{
  "gain_aug_db": 10,
  "win_length": 512,
  "layer_scale_init": 0.01,
  "depths": [5, 5, 5],
  "kernel_size": 7,
  "am_softmax_margin": 0.1,
  "muon_scale": "original",
  "adamw_lr_other_params": 0.0027,
  "epochs": 74.7
}
Rows from block 6 of a small audio embedding model, named by matrix and row number. Rows with one number within an expert belong to one neuron, the router's apart. Each number is 128 + 32 x the weight over its row's rms, rounded and kept within 0 to 255. All counts start at 0. After the name is the row's rms in percent of the matrix's.
Before each expert's rows are labels from the 100 clips, of 14848, where the router gives the expert most weight on average: "responds to" is what is common among them. Only what is clearly more common there than usual is listed. The data: synthesized solo parts of chorales (CocoChorales).
# router: router (model.blocks.6.mlp.router.weight, 4x96, trained with AdamW), inputs 0-95
# up: expert up (model.blocks.6.mlp.up, 4x48x96), inputs 0-95
# down: expert down (model.blocks.6.mlp.down, 4x96x48, transposed), outputs 0-95

# expert 1
responds to: clarinet; note C#5; note B4; note C5
router.1 105 [134  89 160 125 128 143 140 154  90 142 101  96 186  80  61 107  98 150 181 153 172 125 115  95 128 120 128 143 109 181  27 108 174 150 115  69 181 121 162 101 135 134 156  89 114 198 104 157 135 141 171  64 144 161 117 173 155 105 133  93 136 102 132 136 171 134 136 122 110 122 120  99 106 129 157 132 128 106 118  95 145 104  92 138 141 104 153 156 191  95 143 118 167 151 216 132]
up.16 102 [159  97 128 154 101 168 155 145 131 144 148  95 152 120  74 146 100 139 120 143 190 140 132 110  98 132 136  71 132  70 147 107 148 105 103 137 116 134 118  89  73 126 142  68 150 134 149 185 145 107 156  72 188 139 163  80 144 157 135 120  99 120  69 141 175  93  81 129  81 188 105 153 125 124 124  87 165 124 127 125 107 134 236 123 123 135  94 214 142 158  95 109 152 120 139 157]
down.16 102 [138 111  97 134 115 162  79 161 137 135  69 145 108 145 192 151 108 229 192 171 124 142 129 164 116 119  90 146  81 124 139  85 163 126 143 126 121 106 148 184 151 117 197 106 133 122 117 165 101 111 104 122  98 134 124  83  85 109  69 136  88 129 106 125 151 122 109 134 154 152 155 162  49 150 134 113 117 170 154 110 128 105 139 185 106 148 134  67 110 112 167 138 107  53  79 140]
up.17 103 [152 170  78  90  75  92  78 158  64 156  83 162 129 124 148 140 148 146 177 153 125 166 170  86 103 139 162 137  46 131  95 166 140 130 125 191 123 164  91  63 197 134 121 130 162  93 115  71 130 138 138 129  94 159 142 163 126 201 111 124 124  88 139 129 149 158 110 102 103 140 106  85 124 114  93 141 177 126 106 103 123 119 100  89 147  92  68 173 125 111 156 127 153 156 116 138]
down.17 110 [146 102 121 173  31  55 115 119 107 114  74 171 130 118 146 158 104 198  93 128 145 151 182 122  86 114 118 149  73 138 149 173 164 118 154 118 132 132 134  92 174  92 125  93 128 104 129 158 125 141 116 169  87 122 145 103 118 128 127 124 123 147 120  72 124  93 184 132 122 111  93 144 152 114 113 129 129 139 178 148 123 131 114  74 109 158  55 157 222 159 153 124 190 166 149 148]
up.18 103 [ 60 100 174 153 102 115 151 102 121 114 159 167 188 109 129 140 145 165 124  94 153 168 122 105 126  88 129 123  56  87 122 166  67 111 141 105  81 145 164  90  99 119 131  84 111 131 225 108 122 112 116 171  63  52 116 151 158 129 111 170 112 157 112 144 183 116 118 126 109 151 132 183 145  94  82 161 175 143 145 105 134 104 168 171 176 155 136 130 159 159 113 117 132 133 130 149]
down.18 098 [112 107 101 132 114 100 102  96 117 131 116 119 133 141 189 115 127 132  41 115 132 136 121 170 102 113 121 153 129 134  88 123 139  89  95 162 169 156 120  90 143 155  84 117 115 143 145  62  55 148 124 148 149 142 214 137 134 119 136  65  88 109 182 150 148  82 130 158 149  94  83 175 116 164 137 140 132 128  79 138 103 141 169 185 128 167 120 123 159  60 176 119  63  85  86 104]
up.19 115 [112 126 126 175 126 136 126  91 138 118 111  79 145 140 116  71 156 142 161 169  78 152  92 100 109 141  63 129 152 111 127 130  80 124 109 121 189 124 131 146  90  80 105 140 109 186 128 179 108 103 135  69 156  98 134 169 112 119 163  97 127  53 115 148  56 174 127 134  78 124 127 118 121 127 148 153 173 108  88 151 105  38 181 115 120  89 100 107  84 161 154 112 153  64 111 125]
down.19 112 [125 183 112 129 155 133 141 126 168 142 157 152 143 130  98 134 134 136 114 132 138 136  93 150 151 126 134 108 154  93  88 154 150 103 165 199 139 131 109 127  62 142 186 100 138  94 102 189 162 109 103 245 158 118  63 113 129  63 143 125 110 129  79 131 138 134 124 153 113 124 134 131 252 128 123 107 138 120 161 106 104 145 158 149 165 156  69 135  81 152 128 128 164 157 140 125]
up.20 101 [143 151 162 135 148 139 170  94 187  88 160 132 104 126 111 143 147 155  98 141 175 140  53 170  85 125 129  62 110 142 143 125 118 130 133  84 116 152 158 100 107  90 141  98 122  84 101 122 118  83  97 124 137 171  95 129 153  47 178 167 139 171  93 180 149 165 170 108 151 107 130  88 134 135 102 136 139 159 171 171 122 171 197 128  79 174  94  88 132 142 171 119  84 156 178 131]
down.20 119 [ 83 132 102  76 155 158 154 134 163 141 143 148 117 146 106  97 251 146 174 100 126 142 155 128  98 120 136 131 102 145 137 119  99 129  87 178 142 183 130 103 154  27  99 104 130 147 127 204 102 126 155 152  78 123  61 150 120 183 118 153 142 136 129 129 117  79 170 131 144 138 120 126 164 109 151 127 110 138 110 192 134 116 137 155 135 146 140  92 170 107 126 146  55 169 140 105]
up.21 096 [129 187 143 119 154 129 122 125 111 106  55 108 110 130 136 152 142 102 121 160  92 109 150 143 166 144 167  87  74 181 135 143 106 170 135  61  64 174 102 134 120 104 112 135 121  90 105 104 196 164 183 146 136 125 143 137 134 177 154 115 113 118  95 168 145 104  85 108 158 134 132 112 130 130 123 138  98 126 127 148 154  72 140 221 125 105 128 234 120  86 108 130  71 119 161  93]
down.21 099 [ 95  90 118 113 109 198  96 165  70 126 127 136 158 122  81 111 119 119 135 171 116 120 205 146 123 141 143 137 175 147 125 153 121  95 155 160 133 143 129 173 133 100  35 111 120  88 152 113 141 129 164 141 110 151 126 108 160 102 137 116 200 144 163 101 127 161 135 142 118 133 127 163 120  79 137  95 137 139  67  89 127 133 148 108 198 107  86 178 163  79 171 132  95 195 205 130]
up.22 117 [107  82 121 125 169 130 150 149  83 133 173 106 130 113 180 149 201 109 127  88 177 138  98 128 132 116 155  88 136 138  62 171 143 163 110 129 153 150 110 112 159 138 157 102  74 127 101 182 107 131  83  81 115 173  44  76 142  85  73 105 124 134 149 161 152 133 183 115 148 136 158 100 151 185 147 151 145 182 125 128 155 157 184  80 161  83 106 143 124 182 115 130 110 111 111 102]
down.22 112 [136 119 118 109 154 185 132 119 116 132 135 140 115 140 117 109 119 132 176 173 141 120  79  78  98 122 121 162 177 126 123 121  56  99 133 142 112  41 129 132 111 206 118 152 127 143 120  98  86 138 119 156 173  94 129 103 128  68  93  99 137 118 143 161 125  47  95  96 114 153 138 111 150 114 129 143 126 145 133 189 132 123  99 183 164  77 227  81  62 144  86 150 115 147 121 141]
up.23 112 [154 131 128 120 219  77 182 120  79 150 127  86 124 149 133 128 138  93  84 108 146 140 111 124 124  90 154 176 129 137 171 154 164  89 101 119 149 191 154  95 169 151 199 103 128 163  52 187 170  97 154  96 117 101 152 111 140 126 189 120 118 161 183 165 144 117 146  67 171 119 161 131 111 146 162 120 124 127 109 136 130 115 106 147 123 142  86 114 137  71  90 118 163  69 101 130]
down.23 110 [114  97 110 142 109 139 146 135  92 103  94 104 126 115 121 132  68 114 117 141 126 118 114 149 122 126  77 168 107 140 180 169  81  76  82  77  86 167 128  85 117 105 207 125 108 108 117 133  65 129 147  61 129 140 101 118 111 130 146 124 143 109 127 126 127 160  61 138 112 169 144 154 151 121 134 171 134 125 133 255 112 143 152 158 157 119 151 127 128 157 155 143 179  85 170 142]

# expert 2
responds to: tuba; note A3; horn; note B3
router.2 099 [122  84 110 193 130 126  84 137 152 156 145 116 128 192 158 192 183 118 138 179 182 143 147 166 127  54 173  84 147  88 181 121  73 141 131 116 101 150 139 152 130 157 148 106 142 105 125 111 132 113 133 171 160 117 139 114 104  92  85 133  53 154 106 112 189  90 141 102 147 142 125 118 154 199  86 146 151 155 103  87 116 170  95 115 127 198  91 150 140 107 117 150 141 170 116 138]
up.16 108 [128 146 162  95 183 104 135 104 150 114 117  88 119  98 148  86 188 161 130 105 132 113 137  83 119 134 113 142 165 131 147 133  54  49 130 130 107 136  97  98 157 102  88 115 148 155 100 112 167 134 144  81  71 150 125 114 135 146 168 123  88 204 130 143 163 213 117 175 144 106 137  94 194 136  61 126 159 149  56  99 138  73 149 131 143 124 111  77 145 135 127 154  92 128 140 157]
down.16 110 [136 151 132 113 171 145 135 133 170 136  69 101 144 129 156 132  92 113 110 125 114 115  69 100 147 106 103 107 181 132 175  74  66 139 139  81  35 162 122 164 152  60 115 130 151 121 112  84 115 102 154 129  99 108 127  90 140 154  93 126 138  95  78  98 123  29 131  84  90  99 102 132 114 140 127 154 143 122 152  63 114 143 141 154 146  68 140 149 104  87 131 132  63 172 149 125]
up.17 080 [139  78 153 138 126 137 173 139  93 160 111 125 161 126 114 149  99 160 165 144 115 167 107 140 170 156  96 175 118 154  83 128 147  80  90 143 126 162 101 124 143 174 122 113 128 127  71 182  94 186 190 115  54 123 120 180 137  22 156 186 121 142 106 165 128 134 127 141 181 131 178 117 113  99 148 117 137  92 117 128 121 122 114  89  97 155  93 168  88 149 124 136 136  46 109 110]
down.17 097 [132 117 138 160  65 153 147 158  72  99 153 135 133 134 180 130 118 164  83  83 138 130 159 115 132 163 125 138  96 147 170 190 136 146 151 163  71  87 117  90 166 164 114  65 117 179 141 121 175  80 100  45 129 114 157 153 113 130 134 131  91 149 180 107 124 144 126 105 156 132 169 111 122  92 148 159 132 105 178  98 145 153 114 185 107 173  89 109 119 194 157 144 120  48 121 115]
up.18 096 [124  95 160 153 108 123 167 121 104 104 118 123 143  76  88 193 108 129 111 113 158 143  29 159 133 115  94 108 165  80 120 109  96 179 118  64 111 150  96 108 113 126 118 100 191 115  83  47 131 112 109  84  97 118  77  98 134  80 118 200 122 147 147  70 101  99 134 111 126 141  95 164 101 126 143 106 132 114 105  87 109 134 154  82 139 110  79 132 128 191 169 136 154  93 135 114]
down.18 108 [130  89 124 146 169 178 125 139 102 131 121 101 138 126 124 138  70 111 131 176 140 145 125  53  79 145 132 147 108 118 106  93 124 159 153 136  46 145 110 167 149 109 134 141 148 149 152 191 186 146  58 196 127 132 181  74 125  80 159 120 113 136 110  68 139  96  88 133 138 125 152  90 107 136 113 108 145 147 141 195 114 145 130 159 138  95 230 103  80 114 153 143 119 139 157 121]
up.19 097 [167 101 165 148  97 130  88 151 135 195  73 167  76 100 140 132 110 113 106 124 131 158 165 140 141  85 191 164 144 180 105 128 160 201 148 150 129 152 111 131 117 121 101 133  70 115 161 106 127 119  97 113 137  95  82 125 141 140 131  56 111 100 122 154 152 202 152  95  70 147  79 132 112 130 122 103  99 140 182 122 158 147 117 179 128 193 140 168 157 109  79 166 189 120 134 105]
down.19 089 [ 98  85 121 145 109  35 120 131 132 139  98 157 130 131  50 101 150 201 138 116 134 132  91 147 105 103 187 163 170 149 136 131 167 114  77 113 125 130 137  96 210  73 117 178 120  79 134 181 120 111  82 124 154 139 123 151 136 164 102  97 120 119  80 108 116 154 114 103 138 133 113 152 161 107 138 158 145 142  63  94 130 122 115 134  35 142  83 185 152 124 127 129  94 130 159 108]
up.20 100 [179 110 159 138 120 115 157 154  71 167 106 142 149 118 102 148 104 102 112  61  91 144 103 184 137 102  89 227 121 103 140  91 113 128 135 135 180 107 106 126 133 122 130 115 191 160  93 192 148 158 146 113 114 163 153 149 109  97 184  99 112 132  99  45 123 118 105 135 114 106 100  82 108 141  94 123 144 102 184 161  79 127 104 152 135 124 152 154 105  52 129 134 176 108  78 124]
down.20 094 [162 173 146 107  61  77 168 117 142 137 115 113  83 168 142 105 138 122 182 138 101 134 125 193 189 119 104 112  98 147 135 182 119 130 184 127 167 129 124 165  97 201 152 207 121 121 120 118 149 171 158 160 137 135 141 131 140 113 137 131 122 171 180  98 124 138 151 114 197 146 104  97  67 148 147 130 129  57  79  97 108 138 150 100 166 102 158 122  86 156 111 129 160  63 152 133]
up.21 104 [168 205 100 152 112 136 191 112 194  88 173 147 142 148  76 121 169 158  85 161 102 112 159 149  81 165 140 108 184  71 158 161 106  85 144 148 102 153 127 114 147 136 129 141 125  77  79 175 160 161 115 160 162 104 152  92 122 118 102 148 119 121 121 135 110 112  97 157 150 105  97 105 152 113 102  93  87 122 110 170  92 148 113 157 115 150 121  88 151 108 173 163  67 215 132 141]
down.21 109 [148 139 123 138 151 156  98 132 126 131 140 115 118 115 170 124  99 224 161 111 150 147 176 119 155 116 156 104 166 124 115 102 206 152 104 147 111 126 118 172 150 209  94 111 122 158 115 123 131  98 142 160 138 125 173 100 133  50 123 116 153 126 121 190 140 155 179 113  72 118 144 156  64  55 132 115 134 160 136 169 143 135 124  54 136 148  62  98 185 104  87 126 134 118 160 133]
up.22 109 [ 62 133  62  80 114 103 126 114 103 110 147 128 208 135 164 163 139 107 181 127 115 150 113  79 135 128 175  97 118 142 110 129  70  82 135 188 184 105  94 130 122 155 145 145 142 132 126  76 176 129  98 104 179  96 167 164 134 166 145  87 105 119 136 143  22 107 184 168 180 157 124  78 160 133 182 126 124 144  81 110 121 125 138 124 133 156 105 124  95 132 133 114 113 117 120 150]
down.22 099 [130 190 147  96  24 137 109 126  92 134 123 107 143 132  89 102 128 132 143 104 139  90 154 158 133 107 154 130 103 129 213 111 102 125 120 105  55 102 145  89 161 126 116 104 138 105 142 130 128 110 162 192 130 116 129 171 118 242 131 140 142 104 164  68 120 140 146 131 170 131 118 131 134 110 120 134 145 146 171  99 117 111 132 101 106 222 106 100  96 141 152 113 157  68 158 101]
up.23 119 [116 125 101 111  85 134 127 124 129 119 131 153 126 130 164 155 187 157  39 126  97 139 139 134 136 175 125 155 117 119 127 116  84  99 130 143 120 155  65 149 105 121 129 143 106 124 111 165  98 135 146  83 123  84 142  92 147 133 195 124 141 130 150 176 181 201 197  93  82 108 158 195 138  94 122 141 126 125 105 141 173 140 105 139 147 133  80 199 144 181  57 161 169 126  72  93]
down.23 121 [125 110 110 145 135 128 134 127 134 127 148 146 156 145 190 119 123 129 198 153 115 116 175 115  98 118 155 116 111 110 142 148  95 139  58 126 130 122 129  90 125 188  71 120 122 127 135 154 105 135 141 143 200 135 182 152  95 202  88 126 137 140 101 194 139 176 134 142 125  97 125 103  97  88 110 104 111 142  40  74 136 143 124 147 172 129 131 168 218  92 215 137 110  93 118 141]

# expert 0
responds to: oboe; note A4; note G#4
router.0 094 [139 102 126 102 122 128  33 113  97 104 146 202  98 154 193  75 105 122 117  90  62 110 182 122  97 193 185 150 118  75 141 133  99 117  96 166 161 132 122 150 162 115 122 100 143 113 181 139 112 134 135 152 109 164 151 109  98 152 130 117 147 132 193 155 157 156 105 170 151 128 131 120 138  95 132 193 156 190 108 142 108 108 154 152 142 140 175  74 141 156 105  84  79 113 109 116]
up.16 091 [ 96 175 123  89 157  84 132 126  99 122 167  86 118 162 144 135 116 122  59 122 185 155 125 111 184 123 115 136 120 166 111  94 131 148 165 123 149 136 125 120 129  79 127 161 133  93 165  76  93 137  64  86 163 136 152 165 110 178 142 167 132 133 110  98 186 171 150 112 172 144 123  85  75  85 158  93 135  99 171 136 145  98 183 149  95 129 118 118 178 118 162 101  89 195 202 105]
down.16 087 [206 151  79 155 174  69 138 149 121 142 160 121 160 119  81 192 133  96 149 135 128 158  44 156 128 158 133 118  95 114 160 195  83 171 172 108 188 165 140 162 219 104 157 148 117 123 112 129 165 140 107 118 111 130 193 123 121  82 152 130 111 109 103 155 127 174 132 167 107 115 146 125 175 116 117  98 125 118 154 153 155 111 154 129 101 152 174 120 122  89 104 140 110 173 172 121]
up.17 110 [102 118 110  99 147 111 174 147  84 111 131 121 116 146 156 102 125 123 163 180 136 116  81 166  99 158 132 136 186 135 180 134 174  99  91 174 136 169 114 157 130  64 132 126  98 103  67  85 100 109  79 135 119 129 164 135 157 110  41 157 159  95  83 171 134 158 173 103  91 165 141 106 152 150 100 156 119 168 155  75 129  96 112 135 127  53  88 106  92 175 148 126 189 135 106 117]
down.17 118 [ 84 131 146 115 179  98 127 123 138 124 113 128 150 147  96 134  48 150  70 129 155 139 148  88 129 118 155 110 133 111  99 130 195 134 167  78  78  75 117 125  39 101 129  35 129 126 117 112 179 105  78 132 156 119 144 148 137  92 170  78 123 109 138 175 136 184 162 124 108 167 161 147 121 108 127 129 135  97 116 110 123 122 131 104 105 105  89 226 114 130 156 132 141  81 164 151]
up.18 098 [178 166 146 117 139 135 109 124 111 144 124 104 146  98 174 149 202  93 160  89 112 179 141 185 106 139 135 195 149 141 174 126 122 102 111  97  85 109 120 106 204 130 145 131  81 110 118 221 145 179 115 122 103 130  98 150 141 163 146 142 145 157 176 133  83 154 159 178 145 153  85 138 130 115 117 160 129  99 123 193 151 112 122 158 149 138 128 124 150  69 151 157 186 127  60  93]
down.18 101 [153 119 146 128 141 131 139 161  81 119 196  93 144 137 152 132 140  92 174 120 111 147 133 113 151 140 195 136 161 111 156 120 121  93 143 151 122 176 130 138  72 111 192 123 125 120 132  63 168 160 143  50  79 153  92 108  65 128 138 141 144 151 205 113 146 123 103 153 189 144  85 135  58 134 130 104 145 116 153 141 136 142 128 153 131 190 172  60 194 127 108  97 167 116 102 129]
up.19 110 [136 147 128 111 158  90 177 129  85 113 125 151 152 143  88  94  86 142 174 128  72 141  96  89 102 104 176 164 148 157 163 126  89  77 106 148 146 170 147 137 115 108 111 125  91  86 108 117 123 157 166 166 142 166 141 103 151 151  74 121 114  62 136 117 149 184 134 121 132  95  84  86 143 124 189  86 131  91 118 109  88 207 121 163 104 153 143 186 139 126 188 139 169 166 198 150]
down.19 110 [145 178 134 188 208  63 127 137 135 137 149 150 103 142  99 122 172 119 132 147 125 125 137  66 148 121 171  97 123 111 141 136  99 110 139  92 152 161 154 122  55 159 113  97 116 116 124 176 143 167 125 215  69 104  87 114 154 184 130 148  98 117 191 101 141 165 149 141 147 127 107 139 121 171 131  99 141  96 105 143 122 120  98 114 110 128  33 116 145 188 140 115 136  86 184 141]
up.20 100 [101 154 141 124 160  97  52 102 120  97 135 152  94 128  86 149 166 191 167 186 147 131 100  77 110 118 224 159 119  95  97 128  85 131 154 154 133 115  96 144 158 143 142 117 121 128 114 135 155 103 109 194  89 107  83  98 129 111  93 133 119 129 139 183 159 150 174 151 120 117 128  94 152 144 100 130 106 103 147 133 135  77 188 166 145 133 125 161  53 100 100 188 156 192 159 125]
down.20 094 [144 126 145 118 162 167 148 107 140 149 140 115  91 132  85 112 205 177 103 117 120 114 151 124 140 132 114 117 117  87 118  55 122 140  60  99  57 154 153 205  95 115  84 111 120 154 119 122 175 121 210  52 204 116  94 138 119 161 109  99 125 121  96 118 121 143 165 129 106  86 179  99 118 184 100 129 148 119 138 105 141 153 116 121 152 165  58 118 102 108 151 106 154 139 136 162]
up.21 105 [130 169 126 109 100 110 199 106 123 147 143 169 124 100  85 173 117 118 162  79  70  93 157 157 105  97 160 159  73 144 146 173 136  97 119 108 116 134 144 121 157 116 143 215  64 127  93 127 103  91 172 112 130 192 221 149 100 117 124  71 104  90 111 118 104 149 101 155  90 133  77 184 137 156 110 105 122 118  88 137 134 142  94 150 137 161 105 157 159 127  74 141 160 109 145 141]
down.21 106 [ 98 161 135 122 156 102 157 163 177 159 156 147 152 132  95 138 112 176 150 111 117 135 115 165 176 134 209 126 134 125 117 109 181  90 195  37  92 138 117 143  66 164 166 136 129 123 124 135 146 107  40 159 160 118 127 158 137 159 146 134 182 137 142 172 126  38 154 115 125 103 172 117 113 156 124 115 120 168 133 137 147 107 158 144 136 117 151  70 112 117 163 139 122  67 171 118]
up.22 088 [172 117 128 119 105  87 107 120  84 146 150  99 195 136 158 125 118 180 199  96 113 131 107 136 146  90 127 110 118 154  92 136 114 138 150 134 138 148 102 123 138 162 150 148 147 126 110 152 108 137  69 130  91 116 127 155 116 132 148 147 149 103  41  92 122 156 171 124 202  96 137  81  37 139 132 115 121 108 128 113 170 106 193  76 139 150 104  52 131 158 178 123 181 187 136  89]
down.22 091 [161 160  98  98  74 148 105 176 122  87 175  85 101 114 124 161  96 137 135 114 146  98 137 112 126 116 154  91 108 125 145 125 108 122  96 158 138 118 115 124 158 180 239 101 107  90  82  86 101 156 143 106 139 143 173 134 160 116 148 169 169 160 131 127 145 196 164  90 115 149  97 173 149 205 119 149 139 135  63 139 155 128 109 166 116 128 120 209 144 125  67 119 116 132  81 149]
up.23 084 [ 96  94 130 136  77 117 131 114 175 102 176 121 120 108 177 109 133  89 126  47 169  85 157 184  79 132 177 144 153 120  93 121 131 147 133  78 115 141  84 116 157  94 142 121 136 135  98 147 128  78 174 177 104 130 155 156 146 125 110 120  77 157 174 143  64 105 172 186 160 108 138 179 109 139 143 123 140  89 143 105 182 108 147 111 144 127 135  99 135 186  56 143 124  77  65 111]
down.23 090 [107 102 126  74 122 206 105 122 108 147 104 102 111 115  72 130 190 108  92 189 101 126 116 174 140 135 125 112 113 110 170 153  80 154  83 204 132  85 116 110  81 109 166 180  89 124 137  96 113 117 114 129 214 136  98  84 113 162 149 135 106 119 161  67 133 135  94 146 152 126 140  99  92 157 134 111 143 132 153  88 120 121 176 143 108 120 107  98 128 128 118 124  50 169  54 129]

# expert 3
responds to: violin; note G5; note G#4
router.3 101 [108 193  83 119 118 127 208  90 180 106 103 130 107 101  98 127 146 116  84 157 108 102  70 142 123 133  57 126 111  99 101 149 127 121 124 117  87 140 113 124 117 143 110 143 153  84 114 124 102 153 143 153  80  85 152 106 121 156  99 159 185 128 125 143  45  73  96 134 114 120 116 187  98  70  82  67 145  78 157 117 169  96 163 101 132 119 142  98  83 102 164 137 125 104  75  98]
up.16 108 [117 134  56  74 120 111  74 166  94 156 108 134 152 138 117 141 128 146 133 100 181  36  94 116 131 131  97 145 161 142  31 126  98 145 148 108 148 130 179 149 125 149 178 153 106 135 126 175 145 147 101 188 141 184 184 107 190 150 151 136 155 109 141 134 115 101 142 155 138 110 152 154 155 115 129 152  93 107  88  90 131  71 127  95 152 150 124 154 128 107 115  98  66 154 190 111]
down.16 092 [116 102 110 143 192  53 147 140  68 112 101 115 157 120 107 154 121  72 170 120 129 110 110 127 123 117 157 116  68 144 131  90 129 122 159  77  69 150 142  98 141 161 114 186 115  84 151  50 171 105 163 154 171 107  85 119 118 158  89 133  76 142  87 134 102 106 109 128 129  70 152 104 160  95 138 148 153 140 150  51 111 152 130 101  79 127 111 168  76 137 126 115 153  61 110 132]
up.17 100 [163 108 127  83  92 150 115 116 134 138  65  93 141 150 151 120 154 144 129  83 181 143 141 113 137 143 114 176 186 146 121 127 100 160 184 193 154  72 138 122 183 115 190 117  57 110 148 146 106  94 113 143  76  90 169 118 156 130  64 108 169 139 143 120 125  86  96 114  97 143 145  83 105 173 114 124 154 125 195  84 145  71 153 140 121 154 105  99  79 118  86 121 121  70 142 150]
down.17 093 [106 138 156 165 174 109 155 129 118 142  98 148  95 143 100 129  59  98  97 183 115 136  96 140 182 123 186 122  92 126 152 133  95 140 139 144  68 158 104  83 126  73  99  87 120 139 133 139 199 148 114 122 213 115 163 102 126 122  62 137 160 138 137 135 140  79  86 130 144  73 138 119 126 155 125  99 128 109 165  50 147 151 144 198  96  89 103 161 136 142 114 129 176 190 146 136]
up.18 118 [125 168 153 134 103 153  59 151 143 107 142  98 145  69 108  86 118 121 143 129 174 116 145 126 118 134  78 135 100 155 160 126  88 139 147 100 111 111 105 185 132  94 144 134  70 119 126 108 136 123 109 137 129 153 154 163 138 196 142  65 134  77  68 142 132 175 124 158 133 124  75 101 148 110 122 116 129 138 176 160 180  96 117 153 124 106 157 163  88  57  69 111  37 156  55 130]
down.18 113 [120 153 134 141  82 125 145 129 139 144 149 124 103 137 144 123 169 114 163 114 119 120  96 124  68 125  98 131 116  85 142 125  38 108 211 140 129 122 107 156 143  75 192 112 123 126 118 140 110 168 159  89 206 116 130 157 138 200  87 125 110 114  56 184 125 132 125 128 188 130 168 101 155 149 129 146 122 140  63  84 141 141 152 189 148 157 194  97 129 138  92 138  80  93 110 108]
up.19 107 [145 128 164 166  96 160 113 107 137 119 151 187  78 121 190 100 125 159 152 124 151 138  83 113 175 185 169 112 101 124 104 128 167 129 108 152  81 129 101 110 119 100  88 151 154 123  57 118 115 151 193  89  89  79 108  78 145 122  94  99 143 176  95 146  82 158 144  90 184 166 132 172  87 160  84  89 122 189 168 167 112 149 114  95 136 119  96 171 147 107 129  89 119 162 147 151]
down.19 103 [ 96  68 142 150 146 102 136 118 156 136 130 142 126 128 138 125 131 135 109 123 120 126 117 136  85 131 180 119 101 128 118 195 164 174 179 103 190 169 122 126 187 125 171 185 128 101  98  28 133 123 219 142 108 109 161 159 140 167  81 102 149 162  94 189 150 199  90 142 115 115 143 146 196 118 131 147 132 113 120 104 154 130 149 103 128 106 158 148 126 125 194 132 156 168 147 150]
up.20 094 [132 177 119 143 141 170  53 152  96 118 181 158 146 100 106 167 129 131 126 114 145  58 160 152 124 132  70 132 163  62 147 136 117 185 159 106 164 157  59 100 126  90 106 110 163 127 177  83  94 130 173 120 160 160  85 105 157 125 142  93 142 110 122 101  59 149 102 109 180 136  82  63 171 118 125 121 118 136 131 135 128  57 114  80 117 123 113 136 104  87 104 114 113 156 104 157]
down.20 097 [ 64 144 119 157  74 186  81 130 150 126 184 145 134 144 157 145  43 130 146 113 135 136 170 145  82 121 132 122 138 146  99 102 121 132 196 142  66 176 122 209 109 167 102  63 117 109 116 125 127 107  67  77 134 121 125 130 132 174 122 152 116 139 157 183 154 141 108 144 120 144 124 122  90 147 149 115 127 142 174  99 105 136 129 155 167 116  91  90 106  77  74 123  55  88 118 132]
up.21 090 [139 135 117 110 134 137 126 157 120 147 129 162 109 120  89 122  99 142 127 148 196 169 115  48 135 170 166 202 153 166 138 130  81 148 116 132  83 106 116 181 184  85 138 145  81 130 107 174 171 160 162 104  84 137 192 129 119 124 174 132  88 134  67 113 102 112 102 120 208 120  76 108 126  83 138  97 108  91 119 143 123 126 169 162 134 139 186 179 119 131  94 103  99 117 163 164]
down.21 096 [147 161 120 139 221 127  95 113 147 155 120 126 121 173  98 122  99  94 180 151  93 139 106 207  99 106 180 134 131 150 170 129 189 117 152 104 136 115 136 114 133 127 136  97 127 115 128  95 223 136 131 128 102 115  89 164 103 145 210 104  97 122 122 141  96 153 160 133 129  73 135 151 112 154 129 125 111 121 189  67 120  94 148 144 188 171 127 196 117 138 144 110 150  64 112 120]
up.22 094 [122 103  81 152 131 146 160 167 193 124 155 183 103 164 128 171 109 101 127 110 114 167 165 125 212 100  56 179 116 112 122 119 112  56 139  73 116 106 132 145 118  63 145 135 182 135 138 175 120 108 135 114 112 168  97 145 187 144 131 159 144 117 200 136  99  83 183 109 120 145 143 145 147 156 103 150 140 127 114 106 130  80 100 143  99  72 174 112  76 104 164  97 138 107 146 132]
down.22 102 [ 97 140 134  80 178  99 148 120 145 119 148 162 141 121 129 145  39 188 134 150 149  99 131  69 132 124  17 140 133 162 117  66 117 104 131  97 111 124 138 141 117 117 135 210 129 134 162 203 135 130 147 103 125 151 144 105 116 114  94 137 120 119 143  86 142 167  90 135 145 100 164 161  66 160 139 142 127 112 114 174 106 108 146  97 120 151 105 127  79 119 135 127 140 224 158  90]
up.23 109 [183  99 126  85 119  99 191 192 165 153 131 106 173 102  87 154 137 119 157  92  82  49 157  64  92 159 162 110 152 127 142 100 118 121 153 102 158 136 132 159 146 150 112 185 114 116 163 187 119 155 138 132 131 118 117 109  97 169 174  89 124 105 147 135  69 136 114 173 171  99 161 182 170 154 143 137  93 121 112 107 163 149 101 118 111 113 114 118  70 169  86 182 143 111  74 117]
down.23 110 [127 107 144  95 221 128 149 133 142 126 151 124 131 136 107 116 212 117 134 194 121 158 116 114 138 128  56 150 111 137 121 135 138 120 104  61 158 189  98 172 174  82 155 140 138 134 119 154 136 120 152 120 119 120 165 114 111  69 129 146 105 141 141 126 136 113 158 115 119 103 120 110 177 106 125 106 119 121 100 132 120 131 148 127 122 107 205 143   4 119 129 122 199 117 207 121]